config.yaml
encoder_head_dim: 64
encoder_inner_norm: false
init: "torch_default"
shampoo_beta: 0.95
Rows from block 5 of the audio encoder of a small encoder-decoder audio transcriber, named by matrix and row number. Rows with one number belong to one neuron. Each number is 128 + 32 x the weight over its row's rms, rounded and kept within 0 to 255. All counts start at 0. Numbers have three digits each.
After each neuron's rows are labels from the 100 clips, of 14976, where the neuron reaches its highest value: "loudest" is the band of the loudest frequency at the time of the peak. Only what is clearly more common there than usual is listed. The data: short read English sentences (LibriTTS-R).
# fc1: MLP up (encoder.blocks.5.mlp.fc1.weight, 480x160), inputs 80-159
# fc2: MLP down (encoder.blocks.5.mlp.fc2.weight, 160x480, transposed), outputs 80-159

fc1.46:171122108093121120085135161131140132096123133074118114141169136112095126164051119180119132154114137120127141112115082098079154137159122119127164195132086168183122131087206126079060131062117133097193158133170113141100105132179152142084140093
fc2.46:131130137083124125089144209118085078148200159156177133106147131115111097151118114085088189143135136075118113136133131138174133121167091097114132105119069130080098167185149076124099222195139080114076092147148117113113079129127126101134161127
loudest: 4000 to 8000 Hz

fc1.440:113125123147137163042127117129137127108156132134156072081147112122123206160086091104124196200130118219115102163122120081114135107125101180150107113131088141117112137140179168156187088183093133164107078135134129124126088133088108171122156064
fc2.440:132180109105156117133083065174121133147141119117078109170152113127118104100130194088113102121085145073134106123159124130166169116104086156124179096162150067118085087078190132105136135140096108118136134113104180060121091107097186160117108170
loudest: 2000 to 4000 Hz

fc1.395:134113106069146144076081134137121072060114088091130124201147151145163135107120132153123160078144165123150120078097097138115145100103117181101165177146161145140124132097116100087106124132121140053150117158165117134083135100153147136127159112
fc2.395:079089095082138119168167149108075147116092159104202059105096142151123110175165088158105163108099152123085133110120122110105143106185141085197108133103128147163133189187106087129125149099085110086078171098120106099085147177103149116171122115
loudest: 2000 to 4000 Hz

fc1.56:144141127095105153098115182123176116111126097087080138132136120164120150166086164101105147156162163174112101200166115143104159208123177106156086144135119170116150103063160106153099139211097121093085104133156176160116164124146146144121097142
fc2.56:203123152109076102167067201101107113100176135144112134099076105130072101152083147106141102181146174167074149122109103147160186123164142123195124129153116056138098086098178110133171151186146171152144127076140139119106117180094100106084112032
loudest: 250 to 500 Hz

fc1.177:131150120136137164149172126122123096135128147164121068111132119110148151061138138108113182108111128135130071093162110108125106133113076127208125115082175087212166127147170147131180124151124154092064016104160208120116146142152043123117168132
fc2.177:153083125154118179136178133109161146172134196163134069099119134053150146085168086128142133107148123103123117112105134178107142125118146109129115135130129033117084129096182130107139159197065157115115128129205181095207154187147069117147126079
loudest: 4000 to 8000 Hz

fc1.128:084144107082127135080166096118136124140034118035107117185139107127117157116156152155136134127110164122151117183125146161120100151129047094150110157112151143151099119148188140121129149191138136177139141148087182108127150136183178141114096081
fc2.128:153183123129102135101118114132117142157145107129133121115130146136163079163108146161082126130133110083097131121119107133111192140081112140089160051099085080142126122062112086154119065154130105106169143170105129136162113142071135119149111125
loudest: 2000 to 4000 Hz

fc1.91:075170086109137172138113124139098088155114091139138120126183175096134100075114173103100100126149117105109151156150078139112157127143165110187088097179164101104141131129164152169147146163109068177097080142115089089099141136122142183135146081
fc2.91:099145140147145159154089122103034125175099158092126100166119145090170096146134167115085182144143108071134159108143166124153123155108061072074145095117121126081095177139127090107085151097095086150165153132094093157146115128172175165183128152
loudest: 4000 to 8000 Hz

fc1.95:089118117105091109134196111121133172124113137087135151107163100117098163088129172056059152127105101096177073143065099132103117047131146110127128112128144128157069127145118229109165089132087132114084115112160115081120134145154085179165159123
fc2.95:100176065183122121164133176100104140095085123138129115167081153161141105159096134140125096151081088155107150117150190122140119161160150131082160136139100109147142165103137136115117176137134137097097135098133105191090129097099122123133094089
loudest: 250 to 500 Hz

fc1.249:148155156119110098142166125109167060172120140113145135126169150170117087155125160119147077145143127134136134110146142118103107132153148106101114136156133087136098081074121181077027073057087161088098121114145154111104114157102146153136135154
fc2.249:167159064060092078077135148112181154099096165137113109107125123099132170110154139190141172162100163076096122176114137138136097141195161107123123103101175121143144135116126173132082127095150129092165159063052137142147073128155194108169136197
loudest: 4000 to 8000 Hz

fc1.5:108149168116120089131020114133109095080209172122128090132134143140079136070158104133165126157128121207126155082096158145138104086169183142184163161121131074172122104171187127116069148119102187149101086119138152082146142107127073089149175131
fc2.5:128140115143099128148132126083139106082111120153152158089055153130157187107124140051107093109134161129098126137137156162139131116150054095125075144144061075140108112158109169148112134163114111126074110127114163119130105193086118121124134126
loudest: 500 to 1000 Hz

fc1.75:122153154091131138190081126103199110136166089094137144145148133169140150172113141172156128156101053120106163122172094083118115126150149110130188155105144134147128190129097135132165130180122100096190108130199158145106082066140108135128151143
fc2.75:168181061149137164153104123124107156155101140183094114131097137107121110104117111079142119018178178122079123138068115150134155092134104169086094107182074126155111154146072139115098131134144150163093067088116110132139150147139159129132130111
loudest: 250 to 500 Hz

fc1.123:120209101166120123180166125086176135144133093110161118131109164146156148156061140156135081169198117136088177123077154195122099120122155129123078070111145111078110144113098173145135142138079152070165089135134166125142156079182122122130127101
fc2.123:145088131141072144161140181136122128098135151087135177158137158141134127189161095149124176134076138077130122152153149119168105101175101094093205124159123142136081160086134129117138141116182110123130151106156136168101128140116158142098176170
loudest: 2000 to 4000 Hz

fc1.282:145203182191119100127119072152201125136165107081157142080206113126111146175094108160161119086110102130094214064164082143094166092098104156109136104157151074071152158134139147129118190076150115163116137166162122098134120116101109085167151090
fc2.282:123130102116130137127077148120151180099113119112130128176131154153152113117120164137116165115164107136181116210092130137144077116161136108059090099109067141151077132085132122198135106168124167134182147089157062112106148108152116096126163118
loudest: 500 to 1000 Hz

fc1.292:094141071120120116109135170131115092111172124132126144109182111053168154123152135068109137119138072113175173137091135157153098143186194129096131073107157153133142159137116098151121112101095102134100173135147163076155127056104109150077122181
fc2.292:114067130181127118185130110170093086135174195169085212186146123136150118147111123111070159103126030150108128164125112156170142083139114116118114138101112108101193119104152150132113112118083077154132146150152121192145141120118104135109128140
loudest: 2000 to 4000 Hz

fc1.404:106147129166099096132109100122137175117138160172149095120049117213195117097166150137072110119089156102111131149113099104121138133113139123107121085103117128149151154134192146155091146133163065146040134135149123169094065124103113142126103117
fc2.404:184134173097111031123087167116117126147161077142203129173140102066152105085133126072101168120112095099137143165159151108150105063109129079148125141130181083081105149121132148139090085129159076129129141101104147118123146062188131096120116183
loudest: 4000 to 8000 Hz; 2000 to 4000 Hz

fc1.232:158108155161093165148151110074184073174143095129099109149106079119142175082144178131119150153146163149166151120058108102191176134125139131050107146103100162186117104114110118146134125115037168143155147109150163144094140082151175097114137151
fc2.232:129139139087086179093136081144160104115111145133188084106094123146096110152142144111205129157099097117123101094134146150094178138094120180128093145102136088115103053120125098131113067133087168088099080157116128135128156209100148086132162121
loudest: 4000 to 8000 Hz

fc1.150:190150114101121166149153152048077123153094146091123125164116099123108123168118082136121143098091120170188123137093127182076117148107099129157143105121125100182062066150073150044140144128131177133089104130089116152103104133155169102091102132
fc2.150:172130150128097109093105089186055148094188131160137151083114170130160098118119141129083122114126085096094129123154100127180126107138085170124108094097121155130147184159115092109126205062188073125120098132145083113179091100123211104085127161
loudest: 250 to 500 Hz

fc1.269:149181136124117148152105161140107114106069154161137123149195166131170098074095174139116172139101049108110125132109106155136143101135125136173189164149172144116162076117089117147112145106167189142105114186108161125057152170155127158151140138
fc2.269:129137119086159066095138100133086115165137146157145095148166146172084150132146100160083159054098141131120163125095165105118144104137073124202083123197130085126105173168138135161088160125186157094123203090163092114107112135109134119131125124
loudest: 2000 to 4000 Hz; 4000 to 8000 Hz

fc1.165:076094085132074079086127155104119092110084088137151151159141162133142177122144134130107105159145110144171100121140111141111086122176174126080136127093135075139133159163166126114107128149156146116122164209114105091194100045102130066170140172
fc2.165:102059139137145069148141127101149125111158153159138158185102152152113157099155142106089125102158104148100112120104169141117152100163139089101115146194108073043165164140153149108110055100085119149141120155123123136103127110122158160058112165
loudest: 250 to 500 Hz

fc1.329:101153094112118182171150087043180142098108086204116155167103184151151087120085108135145064055115108149162171061063132102103071134128120115155158114145132117131087085136143108103123176112101100122134154128150111118154087126159171161111159091
fc2.329:187144084121093141156139134153088113195099137100110126128121193137130091122070127096146111146071108077114162191109133175113135123123090135106114113125100130129153187168095122114134144072082201046086092153118132123116141133085114141059099166
loudest: 250 to 500 Hz

fc1.331:101158125067150095087151065086112126135135156153130051140181081103126105120171135146100146109110108123109090083114094088114133127095121085144146132160121112197129121134161148072121159078178094132097140151116145179130174137161117120155156102
fc2.331:144110134084157086147153133152110078218109156201163120108213173094135128103153168120105120097121147104150134104146130089128104051132113162161141092137106050125093163157080157089156139122195063086130178139128158142149136100134170136152140095
loudest: 4000 to 8000 Hz

fc1.129:139144118114120148182137128057117134084135146159181150162120203182162113147086155181063106147151061131154109106149140150101140137057196157145129169079102124089083090117054153158188137166160142088174098096196127136127077122166082111150119106
fc2.129:136112135133125073147120088126095113114088105095042129152172133114143106069164187115137128083097109086135188150115158104164177110118067149127160098212156120198148148077165161102126198155098124135108167144161121122120189144139153129139119102
loudest: 4000 to 8000 Hz

fc1.156:090124100113147151139120126139056152079185109136130141177145086145109121140071122091227145116097122138126089106186163152153100148140146107107165194097165123131124143151148147066184082091133147138059149097151122187160108141096097119102144077
fc2.156:136130093158090153152186086126221097182119200105142177073128132095080129067139082183164132168110112144122162151186181090108137157062144116178136135129093149075125159133099109196121171160128141108159115118135107086132100115157140087128063158
loudest: 4000 to 8000 Hz

fc1.130:117156072200120131110142074105157099159148123153127126123140132169176109056107164159084139174112091111130077103194115100083125174146129086123087117081117142067192077157120128156139098109115107185136118151088095122166120110137087100140142135
fc2.130:138097128089091129110116136125118097108132127072094101118125061114099095162112126095135103117131142167038139141080141139185136124096131142181158147149109076180066177107170120040120092144181149100129183112152128155127128116154109147094094125
loudest: 2000 to 4000 Hz

fc1.250:098079070074134038162103121085141111085152088107145076180206138136114108098093160151165118116111145113071140092140100102106209134124157184127082116154219121107089122159083135103116157115132153141139156109078117180165137173106095112108152072
fc2.250:106120111176132126115142151070068120125136146183129107129164147115124083086172139122131112100107188063144096145181130138148141135117079058180147145093083094084117104083160157108141138119122068127196150100235150099181147139160111164144130137
loudest: 4000 to 8000 Hz

fc1.157:066140113122128127144165156110078155120107135180105063108175137144170174156139083136122079199109109108120094155086103107122102155068096101111136092093156203069093134087106139125153100104137116125114136173113119111131121177187100156133162122
fc2.157:136117191074090136098154136080113099165151133116137158121164121078163074152138116118153117146115126055091089156110131104148138166119122153152130169120103165152162169107132169159097086120123131097165129110134071178127140098141123142166103180
loudest: 250 to 500 Hz

fc1.143:156128153156140161117084037124092156153109138115103141123130138077128164135143108092126156140134143113180118123130137123178138111044177111128152146081063136126107102115118099154134143154061159092096148114130165189179229136136152124107126132
fc2.143:147134110137068076100117147108114156148124129114132112029099078170165117076122106122176100157167152126141168137071141116110170137089093148128075142010126120078089089144141118123128109169082107123138088093037110148115160117114113142065137129
loudest: 2000 to 4000 Hz

fc1.191:168116133179114119104125082141134160147189052164108114134110111110111131118110186163188141144171164111113121135205111126140088120067176117080106113108203159095142111139119132132090140095149090076152116184127172163051095115126128112166138104
fc2.191:126141129157132118127126132158088136126148171099130125085132112148104122122136087119115151125135098088081117147173117134156136105123182132143092046113130126164128113165182128118086095124106142201109122118090093129143145131121071118091144147
loudest: 250 to 500 Hz

fc1.334:046150166138120101120128072153134157081116170019098193090129107159107123201089125139101115174107122160143122116192075120201149142125087108149130130126123174139122080149129164161117078114085128106119114125125146077111112112098181135158091110
fc2.334:092101090103144164153141120179075144155197215076073164121161053100161090186172118136073125128187119147106152101132146090162079131089120149138134135111128187125103111123220107125113134164114098124127111137155153134166107118111081126138106126
loudest: 2000 to 4000 Hz

fc1.38:111145148139142133121137143178074168074156156149081146158125082148111208102129128119109048117134163190172175155126119131106085124116157069106107110182152096164079150139139112151127100126136112085070127121103161213135124080112179127157107128
fc2.38:151099122165144137193212062185153115162113128111108108122127159170135136160133159106107156098114098108137093104112112135157111127065078126089169130100140121133125163106118136145124113113174119155158150114134060081132175142157137130139145132
loudest: 250 to 500 Hz

fc1.195:026138191164102081132155154090163109097119137068094152116088156129134159158141132128140136102084136183096115109168101136175189129073169085091120113095146126079111119112178183126126123150117094124097115182201147094185154065136116107156129131
fc2.195:179101146100127081165097124144107139134112134119119131109082127148147159161160166112026088080155115198140119128076120102153116159120149135104146141170084095182117171145115116141108093170138054061129184078117073170127132132126144137162092106
loudest: 2000 to 4000 Hz

fc1.265:127120118084136074125057129124145140086079119136099102145138088165112132091126110161190132150145180145132048150133122116041068128161123135164174142150139131180100142123195144125068149115064145144085117189105127057166096106068131034136186135
fc2.265:071109128166116103229160085093134186103116057201145142113079124149128194104149167120154124152173164140151137099089163121090124089168105120068106165172088090142110144123147154133034112143108125151118108148070130128187100167116138088110138132
loudest: 500 to 1000 Hz

fc1.349:079192108158163118099150101111104123100115173185134103118107194136160183106171134161182171162156112173157111094176148149133165089093193142111128110097127128136111144103113145138132148126175145193128155104128135157067150163128136159105151144
fc2.349:129137137043092099175172085121129097136145161136123148079120162127062103118103179150117151164127129161121127136126092033127171088139149148156130109125147127069184104120108083151095114073129112156140130108139109145058047170134097129109130127
loudest: 250 to 500 Hz

fc1.242:113156113150170134119149110134157104127148112101086128117132201113162104086092139189166165126135113136069121125148108140093111137114082117089129083084160077128071110059042155126109188148142116180118118123140083102117130086147105084124166177
fc2.242:192080116155108152117058167119112101103100105095137099120171133133121122097168117137114122132082097162156143107121107119110085081114157088028126162118100083111116089155124147161162154121111139181074094145114054174152144091144182147102141105
loudest: 250 to 500 Hz; 500 to 1000 Hz

fc1.370:148143194128118087117156160114139118097093161151066113111095139146146151125092129129121171106096084122120104075010091133117133145127127113153101157145157114114088169119091102117141124107085133144158100093115113169076123104131126147126109115
fc2.370:071152131126143201143100122116146143174176075101147077166119095116131153074132125108134074159163163135175139114195087096126058114086102138113130115103089107167131084181163099174110080098167082094133158123094121123185139101115159053149116130
loudest: 250 to 500 Hz

fc1.71:126179174140167144074109118103113176085093116141147074145140124152155177125175137119120117136111105175121107101157133076118087098102036120150092162102135159147165135147146091094133119090091145133074157139138169215085127134148183133123109059
fc2.71:142126158146121097104114137117194067164142133163132085109188111114141135122085161131163098118149157123145114086113134126131133155175103193131124076103085101130137090141108223082131176146160133100193146190124114143080097058106121107117153183
loudest: 250 to 500 Hz

fc1.337:065109077141147091107117206173147169084092107124070132134144156055130128162141082122159134097135139154111174052162107143146138070122095103074186167095147072104113078162123105069112181152118120104101097140161128112051087131132127098101116111
fc2.337:109065128151155128159123190134152094161049130146088112129147095167185117109144130096135111078177165115107151117152183094110140122109074086088127119091117115178117156089075121114139129161102113073081136115195125104135166128123135100087113126
loudest: 250 to 500 Hz

fc1.389:027128139163105111125084144130125095171141133126117083121148116073148091153161136094071124126116158133157086102168091180179089182105156112132097085078127073082106104155180122122165135116106096095148097129156157101127131079113144089166129102
fc2.389:095094132164152092158153140121083097138171187111114194125122124080179165169148142167043138081158088101120110142123099143136092124134127092092122070167132146069152197168157127124125109144134042114139170137101096147133148127119110184135104100
loudest: 4000 to 8000 Hz; 1000 to 2000 Hz

fc1.178:133114118141173110179150087137095116133127061108107146153144114150067165100142145103127108128189137143167096072090064160128157100185119120129100165152121136139112141087155103138167153158129155166103088078132181200195189157144140066099124122
fc2.178:135127111096114140059107146133162128095063173085149105091118124139146121154139078172174123139134166097123154150096190130155140160120142186087120143109103106136132138115110122126110098138096126153161123187134112092079072070117150151109095125
loudest: 4000 to 8000 Hz

fc1.110:107138146120150104167178142132143131150080152162130155105151165158141127148144138069151151114172166140164207166126122095186099180086182086098114137120143120138161134068166193136129140163154165161143166192164144160187098106077166131120145168
fc2.110:171114099131137162061118095100118141129120096104174154128085143107169106130166107163077090134097088087090098101142167125118181092124098145130118157155124131123100167166157122152160160144108127126113074052142133056038120130183098166185108171
loudest: 2000 to 4000 Hz

fc1.411:138119140113114084131149097082128144140092129158168098129205121144115125159141156071146130152143144080147131153099073133094132197107127130170138100106144105109088137161070172115132131147129144114123090112164102106121153165137130209081136176
fc2.411:099129120141085142143140134164167113158151219141168138165113148071163122148161066125104142118094076061076158157111107161153137075116088093113134140179113091166144146070148140166112124139090087214165165141103137157106090175160136130138118082
loudest: 4000 to 8000 Hz

fc1.371:093152111097134105128156137176150136070127199036092157083180089159122068166065057127107124173133062175150147128169094119171128110111107150160100145123106140133117095139157103138133074131033130107107105131113143134122127106092167118145094101
fc2.371:074102103104172175123139185165119143198173188081100138117178044107135139169133106120106137138136144111115129123105124109142093106112124163181096138084104154108111111115207125182105176139098133129137133107124133158140104147095076133132121114
loudest: 2000 to 4000 Hz

fc1.51:171227161178139145110134161195123145143142072086108109129168147095191084078135110159147179168139122140144140163148131118117186141191153158160149160176117146144138128105121136190155087102158137139162167072112140132087125152151102106100150096
fc2.51:171129104132104172132084126114114103192120170183150121195155167120161087105126075085120130102110081123169102129094140111165111127137127135156135116095097123119129145124087126141078129076161143101156162109087128201140110099111228142136063160
loudest: 2000 to 4000 Hz

fc1.223:141121111153127067138067099146161106099185126151128094140124103096118116146100066130132083190156104159145154194156111150138096183115115129103192114173103142105097158213194190093090138162162132134116123088151147156103169076134095119152140125
fc2.223:104113104091107138097092126170143139113122191099153099155085130089125143122112104152113096114092110057106133162102132110184084067224153103241058099169110099158126108115125129166103106126111125090115089078134094146120132087202095129085093155
loudest: 4000 to 8000 Hz

fc1.350:098105109076151177109127123104095150138126108146063125121151119076112097157115122153106095144127058119151139082135094156129156037090179117110098091121120134166122119102155139145072102118092159105167126097116153150186106144156094152144127088
fc2.350:128153142133083078128105137094155070148083153161165197176171124075142116101104140072111145094076142136086124179123166122178121162114115108135147129163182177142186142130100156105191127121102045145139130089081147139136152131158140130096138127
loudest: 4000 to 8000 Hz

fc1.259:155179085132106141144072129140166134108147108095163136103168194116181116109158113180165126156136162161136148131158139110147120129162146074104131118114210167138136129127165141192097103142139105186112147131149105154108105198126121067115147097
fc2.259:205124163163127170077090134110104125154209175128116138200104135106024074153122117088131081157075089143191170161159137097132079124157168160169102148114146102110156142108084100124088131114129130176117150105084112133134123104158133144074094132
loudest: 4000 to 8000 Hz; 2000 to 4000 Hz

fc1.184:107084095088084143185134138098119148117115080128097148074144136143174150111097168093074106185120154139137138112109157096092106140168135138201111101116188146115122100132086145088143095164110159156117151119130142124125092198137092080155117096
fc2.184:130153101125174124100137119152182132122083081141136071127104085158108118132209142123133140109102092127107091130083143171144199114131092201108134155133058057141155139057115115079081149095114159113114109148148119149128135091194123113066153171
loudest: 250 to 500 Hz

fc1.420:116113176152121121085145116140137202149147125118097191160158084127084039124093072156101142164076109118121059111112095137105143164169124106086115102068133128185106096122142117138107107064102083120121145144092096177113158143041113142064169096
fc2.420:093152176148055183113046095125091087121159111146166139153145126148082102102141149123118122170119106133120088071160148141111118182092079085135128082158096105137106133166115120121122081116111041132124110132090134190150135169118105084155184151
loudest: 500 to 1000 Hz

fc1.421:144161086151131153155145131132136155134147132112127107129122101148179101126123099241145109173127083088209127147157090118158140139110081118121173091177176178132189143165173130135136118172194144160118120130114183097099099134170146138176161151
fc2.421:192107173158112090116136144106117149093155061141202150092119133130101126059194153083137113110144140131104125210073150127129103127194138146175071175116039097091168179189092144120122087121158112064114129145147064140149182089122093115095102109
loudest: 2000 to 4000 Hz

fc1.39:162116124123093122084177111116136091055074133118155076139123080126083134125136156104096086129156071129130141053117114140088138132082196164109092084112129149073138123097102115127152144171154111056093152110120094157088108109131090148088150120
fc2.39:076118056141090118184090127160120131122088105124084139084099117109150151128108115101145135147080141037104166120116177107125147088134080089112201084154178045171095142182135101110152122129109093209126114124147159083142117139083120145088120162
loudest: 4000 to 8000 Hz

fc1.246:062102130085133103147129163119124174167120141162107138124122127095107131128143156146141137128105109175169127169185126125097114111149120091157065104133157150138148142100166153144160156113151146084139164116151184138082065150108105134174131117
fc2.246:196155160188099113109136116135108097099118112155208138150110169178168081108129128075129147095146119070123143154140136156131125105143159161140108156157133131117116130153077141131138093159129088169142093106061107146133255094114112122093141104
loudest: 2000 to 4000 Hz

fc1.374:164115128197134086146100076086112131180092143111059066145165054149126136057101099126105135111098110148119116149109080145133138141176128115146132175141108141157135135131149127145135077155081118106128109114113183103157145136108069151128141193
fc2.374:065131118073106168130138130161189111102134105128129135127128140110112135096138114175180171150118139104165069114224124157166132169081119110148117096052116098124095086150134125077123186193089117125119097144133124154069098115100163131097125098
loudest: 500 to 1000 Hz

fc1.243:174151145148099111213171079130136100169183143097146067156084106120140063147160171133146072141107095096132157138100065136166097165074115127120127137117104109148142105181091109102134149105138188109110147090167110156128078143066187103135149151
fc2.243:117092109088101119078115092092111095149086147191179113101135167119126098094077094164078119126065112111161115125105146110168132084163172111091066122165147095151138101107141106165148105188089081077141103131149119113126093085170090117156108139
loudest: 4000 to 8000 Hz

fc1.212:102163142213171110117152109110117104155124089120140113097122132174171101151094153194126139106130082121142081054113130128110073097106154137119170164103119095169136141095124067147160135143173106178091134096080169142109081132093115108119111086
fc2.212:211111112153113126128126152162157157096159118041108086117182121088117102101134157161155118160144158097125151179156067114043058173120108123139123118117137083097117161142117149123162140138148143109165106115083150146111125146164086091121103107
loudest: 2000 to 4000 Hz; 4000 to 8000 Hz

fc1.76:155073143119175068182122053078069162092206129113085102095162116131121132143113124099129105098100114134074125149150059158093088092124103075096100122102158123135132201191149166192098119119201116122122122144121142142114102100122169143090102131
fc2.76:163134112138119081091144114122087154091125154113189150118153142104128142122137103082092183132041120055153157134120158060187135056205154108131151108152112103131146116122128152165129144157152080107153089177110139138076090066157102137076129159
loudest: 4000 to 8000 Hz

fc1.474:172112179172140122072095130078116157103070159137134135171061137099156143105123117116196180073121110147123152133123052101105128137160179138110142132141133110141112200088155101190163135133139129087115082148089138102123136066155153127185146193
fc2.474:108158097088117157116147101139177113161165114144119127141136121084137178121165114076111148118156106071122102149131182118108103118110052123157142131148164070129133079108167110105162126141144140097157169122117105088093154110130156078074112105
loudest: 250 to 500 Hz

fc1.15:139152050180138111129133128128182125088168058148163095085109187156162099199113128094124160099090115119132133121160073120135133146094082034105173187066112102164079103093118181112048121105112119169071053116067095132175110108132115187126086082
fc2.15:132095160110160117126093137167214115196159103069118115145126151149095125131127135109147081210129078129128160127127118142097114100095166172133140255119147112091102066148102112112176122117134120130156086098078123120148137111135155210109221118
loudest: 500 to 1000 Hz

fc1.439:100143137119101136092127138099129145072160158158116192108104112118153142099109110145117107155129157136113090131112148072122127087087151054123126135125116128176150157087159096085115134076100079193080125124122135142098118144070167078065122127
fc2.439:179149108096094114125132171119089123136177131171150169122165124097110104082137139148111150127142082081135141117140155097200097095160103119138135125139119163090131147099106106097167122143189153146141086110075108138137049110134147089138200175
loudest: 4000 to 8000 Hz

fc1.361:119117140145091102201158150131101113115171136096116117168114081172086103131202094126119091118111058164114145090114079117120142137101169160159133125131129108100135167105170058105096093109151175142148134111119149128194102166150059150089159173
fc2.361:119083124086143153082113087096144098132100151178152149081131147100126165132066166086137173107141196079107123145129155108158107111114110106044123134109094157137110094154095170137158127119128083083099127153128109102093137098055148159166104120
loudest: 4000 to 8000 Hz

fc1.247:092185167089096180071131077124113116149093141171133090123132096199097100127123128115065103121193111130160110205118167130107162104120153159089115121136075129157053056149128151101133099120121115095153094150155109113148118109104133165120128124
fc2.247:150092121140149104143122142118167120107106116001091118094140156103157110132115118144089117126071173091121111125131132119137075166092151115162155049137168168103120161102181168156130151128132175095105113098158132135068107154145225097168166083
loudest: 4000 to 8000 Hz; 2000 to 4000 Hz

fc1.257:095102082098188133116140116148106121105142134104087102095171120142131143107113138136152146119160100173091136144094132128119144079161236127151113079111182044146158141114189165176104144148100137094149126090125117102094104131120171134063147143
fc2.257:106139096125079184151151199188113135146073168225110132159141147113076112109101091171084121091102150105109144126114155133193101123146108117202150154139118201124147124119100168111151150103114126161126087119141121105126148151137089118083111140
loudest: 2000 to 4000 Hz

fc1.298:156144072141122129113176106095129125148135089110113066155128140140105121068120168085188125127108146128142091079102102150127105171140159127111119121066108092146085036139149152096136181052085135125073185051167184159153092117126162077140111083
fc2.298:098139121086125191163138160113157088149112175154152176116057136169092125172101134153201110161131093127068156132129151103158125138155070153148106171149133151092165101125110099111100112152127127084105110170141099061206150129110088141111079100
loudest: 4000 to 8000 Hz

fc1.208:091114148149070126130133074080116123114130107065112148158127126121147141096151101075093195149105112137108091163137088109139126115131157064080060065077157135135117134160112140133068129130159138155098079124165115207115159133121086085069068134
fc2.208:101141096159099095134116107138085097114097145144138119133087150096164106154088132131100139103111116106142136066136113097107125140158106134130180042173115052147116135126116171112129149118079039182106139173149109145121113111103203120171169133
loudest: 250 to 500 Hz; 500 to 1000 Hz

fc1.227:128159116138101094087115097169147153072165129129051136166135118151071133136163132104067048100177141126135117095085101141125145158067082074134112040088124142176104127157112167172063111199135144117096101104190131162148066151134158097153136152
fc2.227:141122073161123111125163118169082134138094142121086094126179178085173125159127122028110122141137124129107153097128147113084147169152078072074130076150104111180121089107077089121171168128121113138133154114126143107118084080139107107086101154
loudest: 250 to 500 Hz

fc1.252:188126142175116114133178136054151169071146124150123149087159144116149193140059095121115150143138183118114079150114102121098115156134126089109157131122071132199136178145169161131090128074163087166160150089117136118116126103095164118085177169
fc2.252:110118101073122128162122161094097125164199119159196162140119122122117119108122111108097173134103115090113130089171142083183140103096112130157154110092092091103105160097185093168130108160156100126129044144159091175111119140190111092149153128
loudest: 4000 to 8000 Hz

fc1.66:165126072195129121135114111095101153106111129140115169199113114087156090157174147148162139126122070121167146160148083188118121109139149092096118081142129166122155105128117114129152141119116168110093179154098153178149146114104085084093107125
fc2.66:097050103169081094118118116092089127114090127113163190086140158142166093128064108133051160109146131132109202162110100130063131136091148099076122089137135083171114101118152117143125111093078093118124119093084098117074134046143137136085124153
loudest: 250 to 500 Hz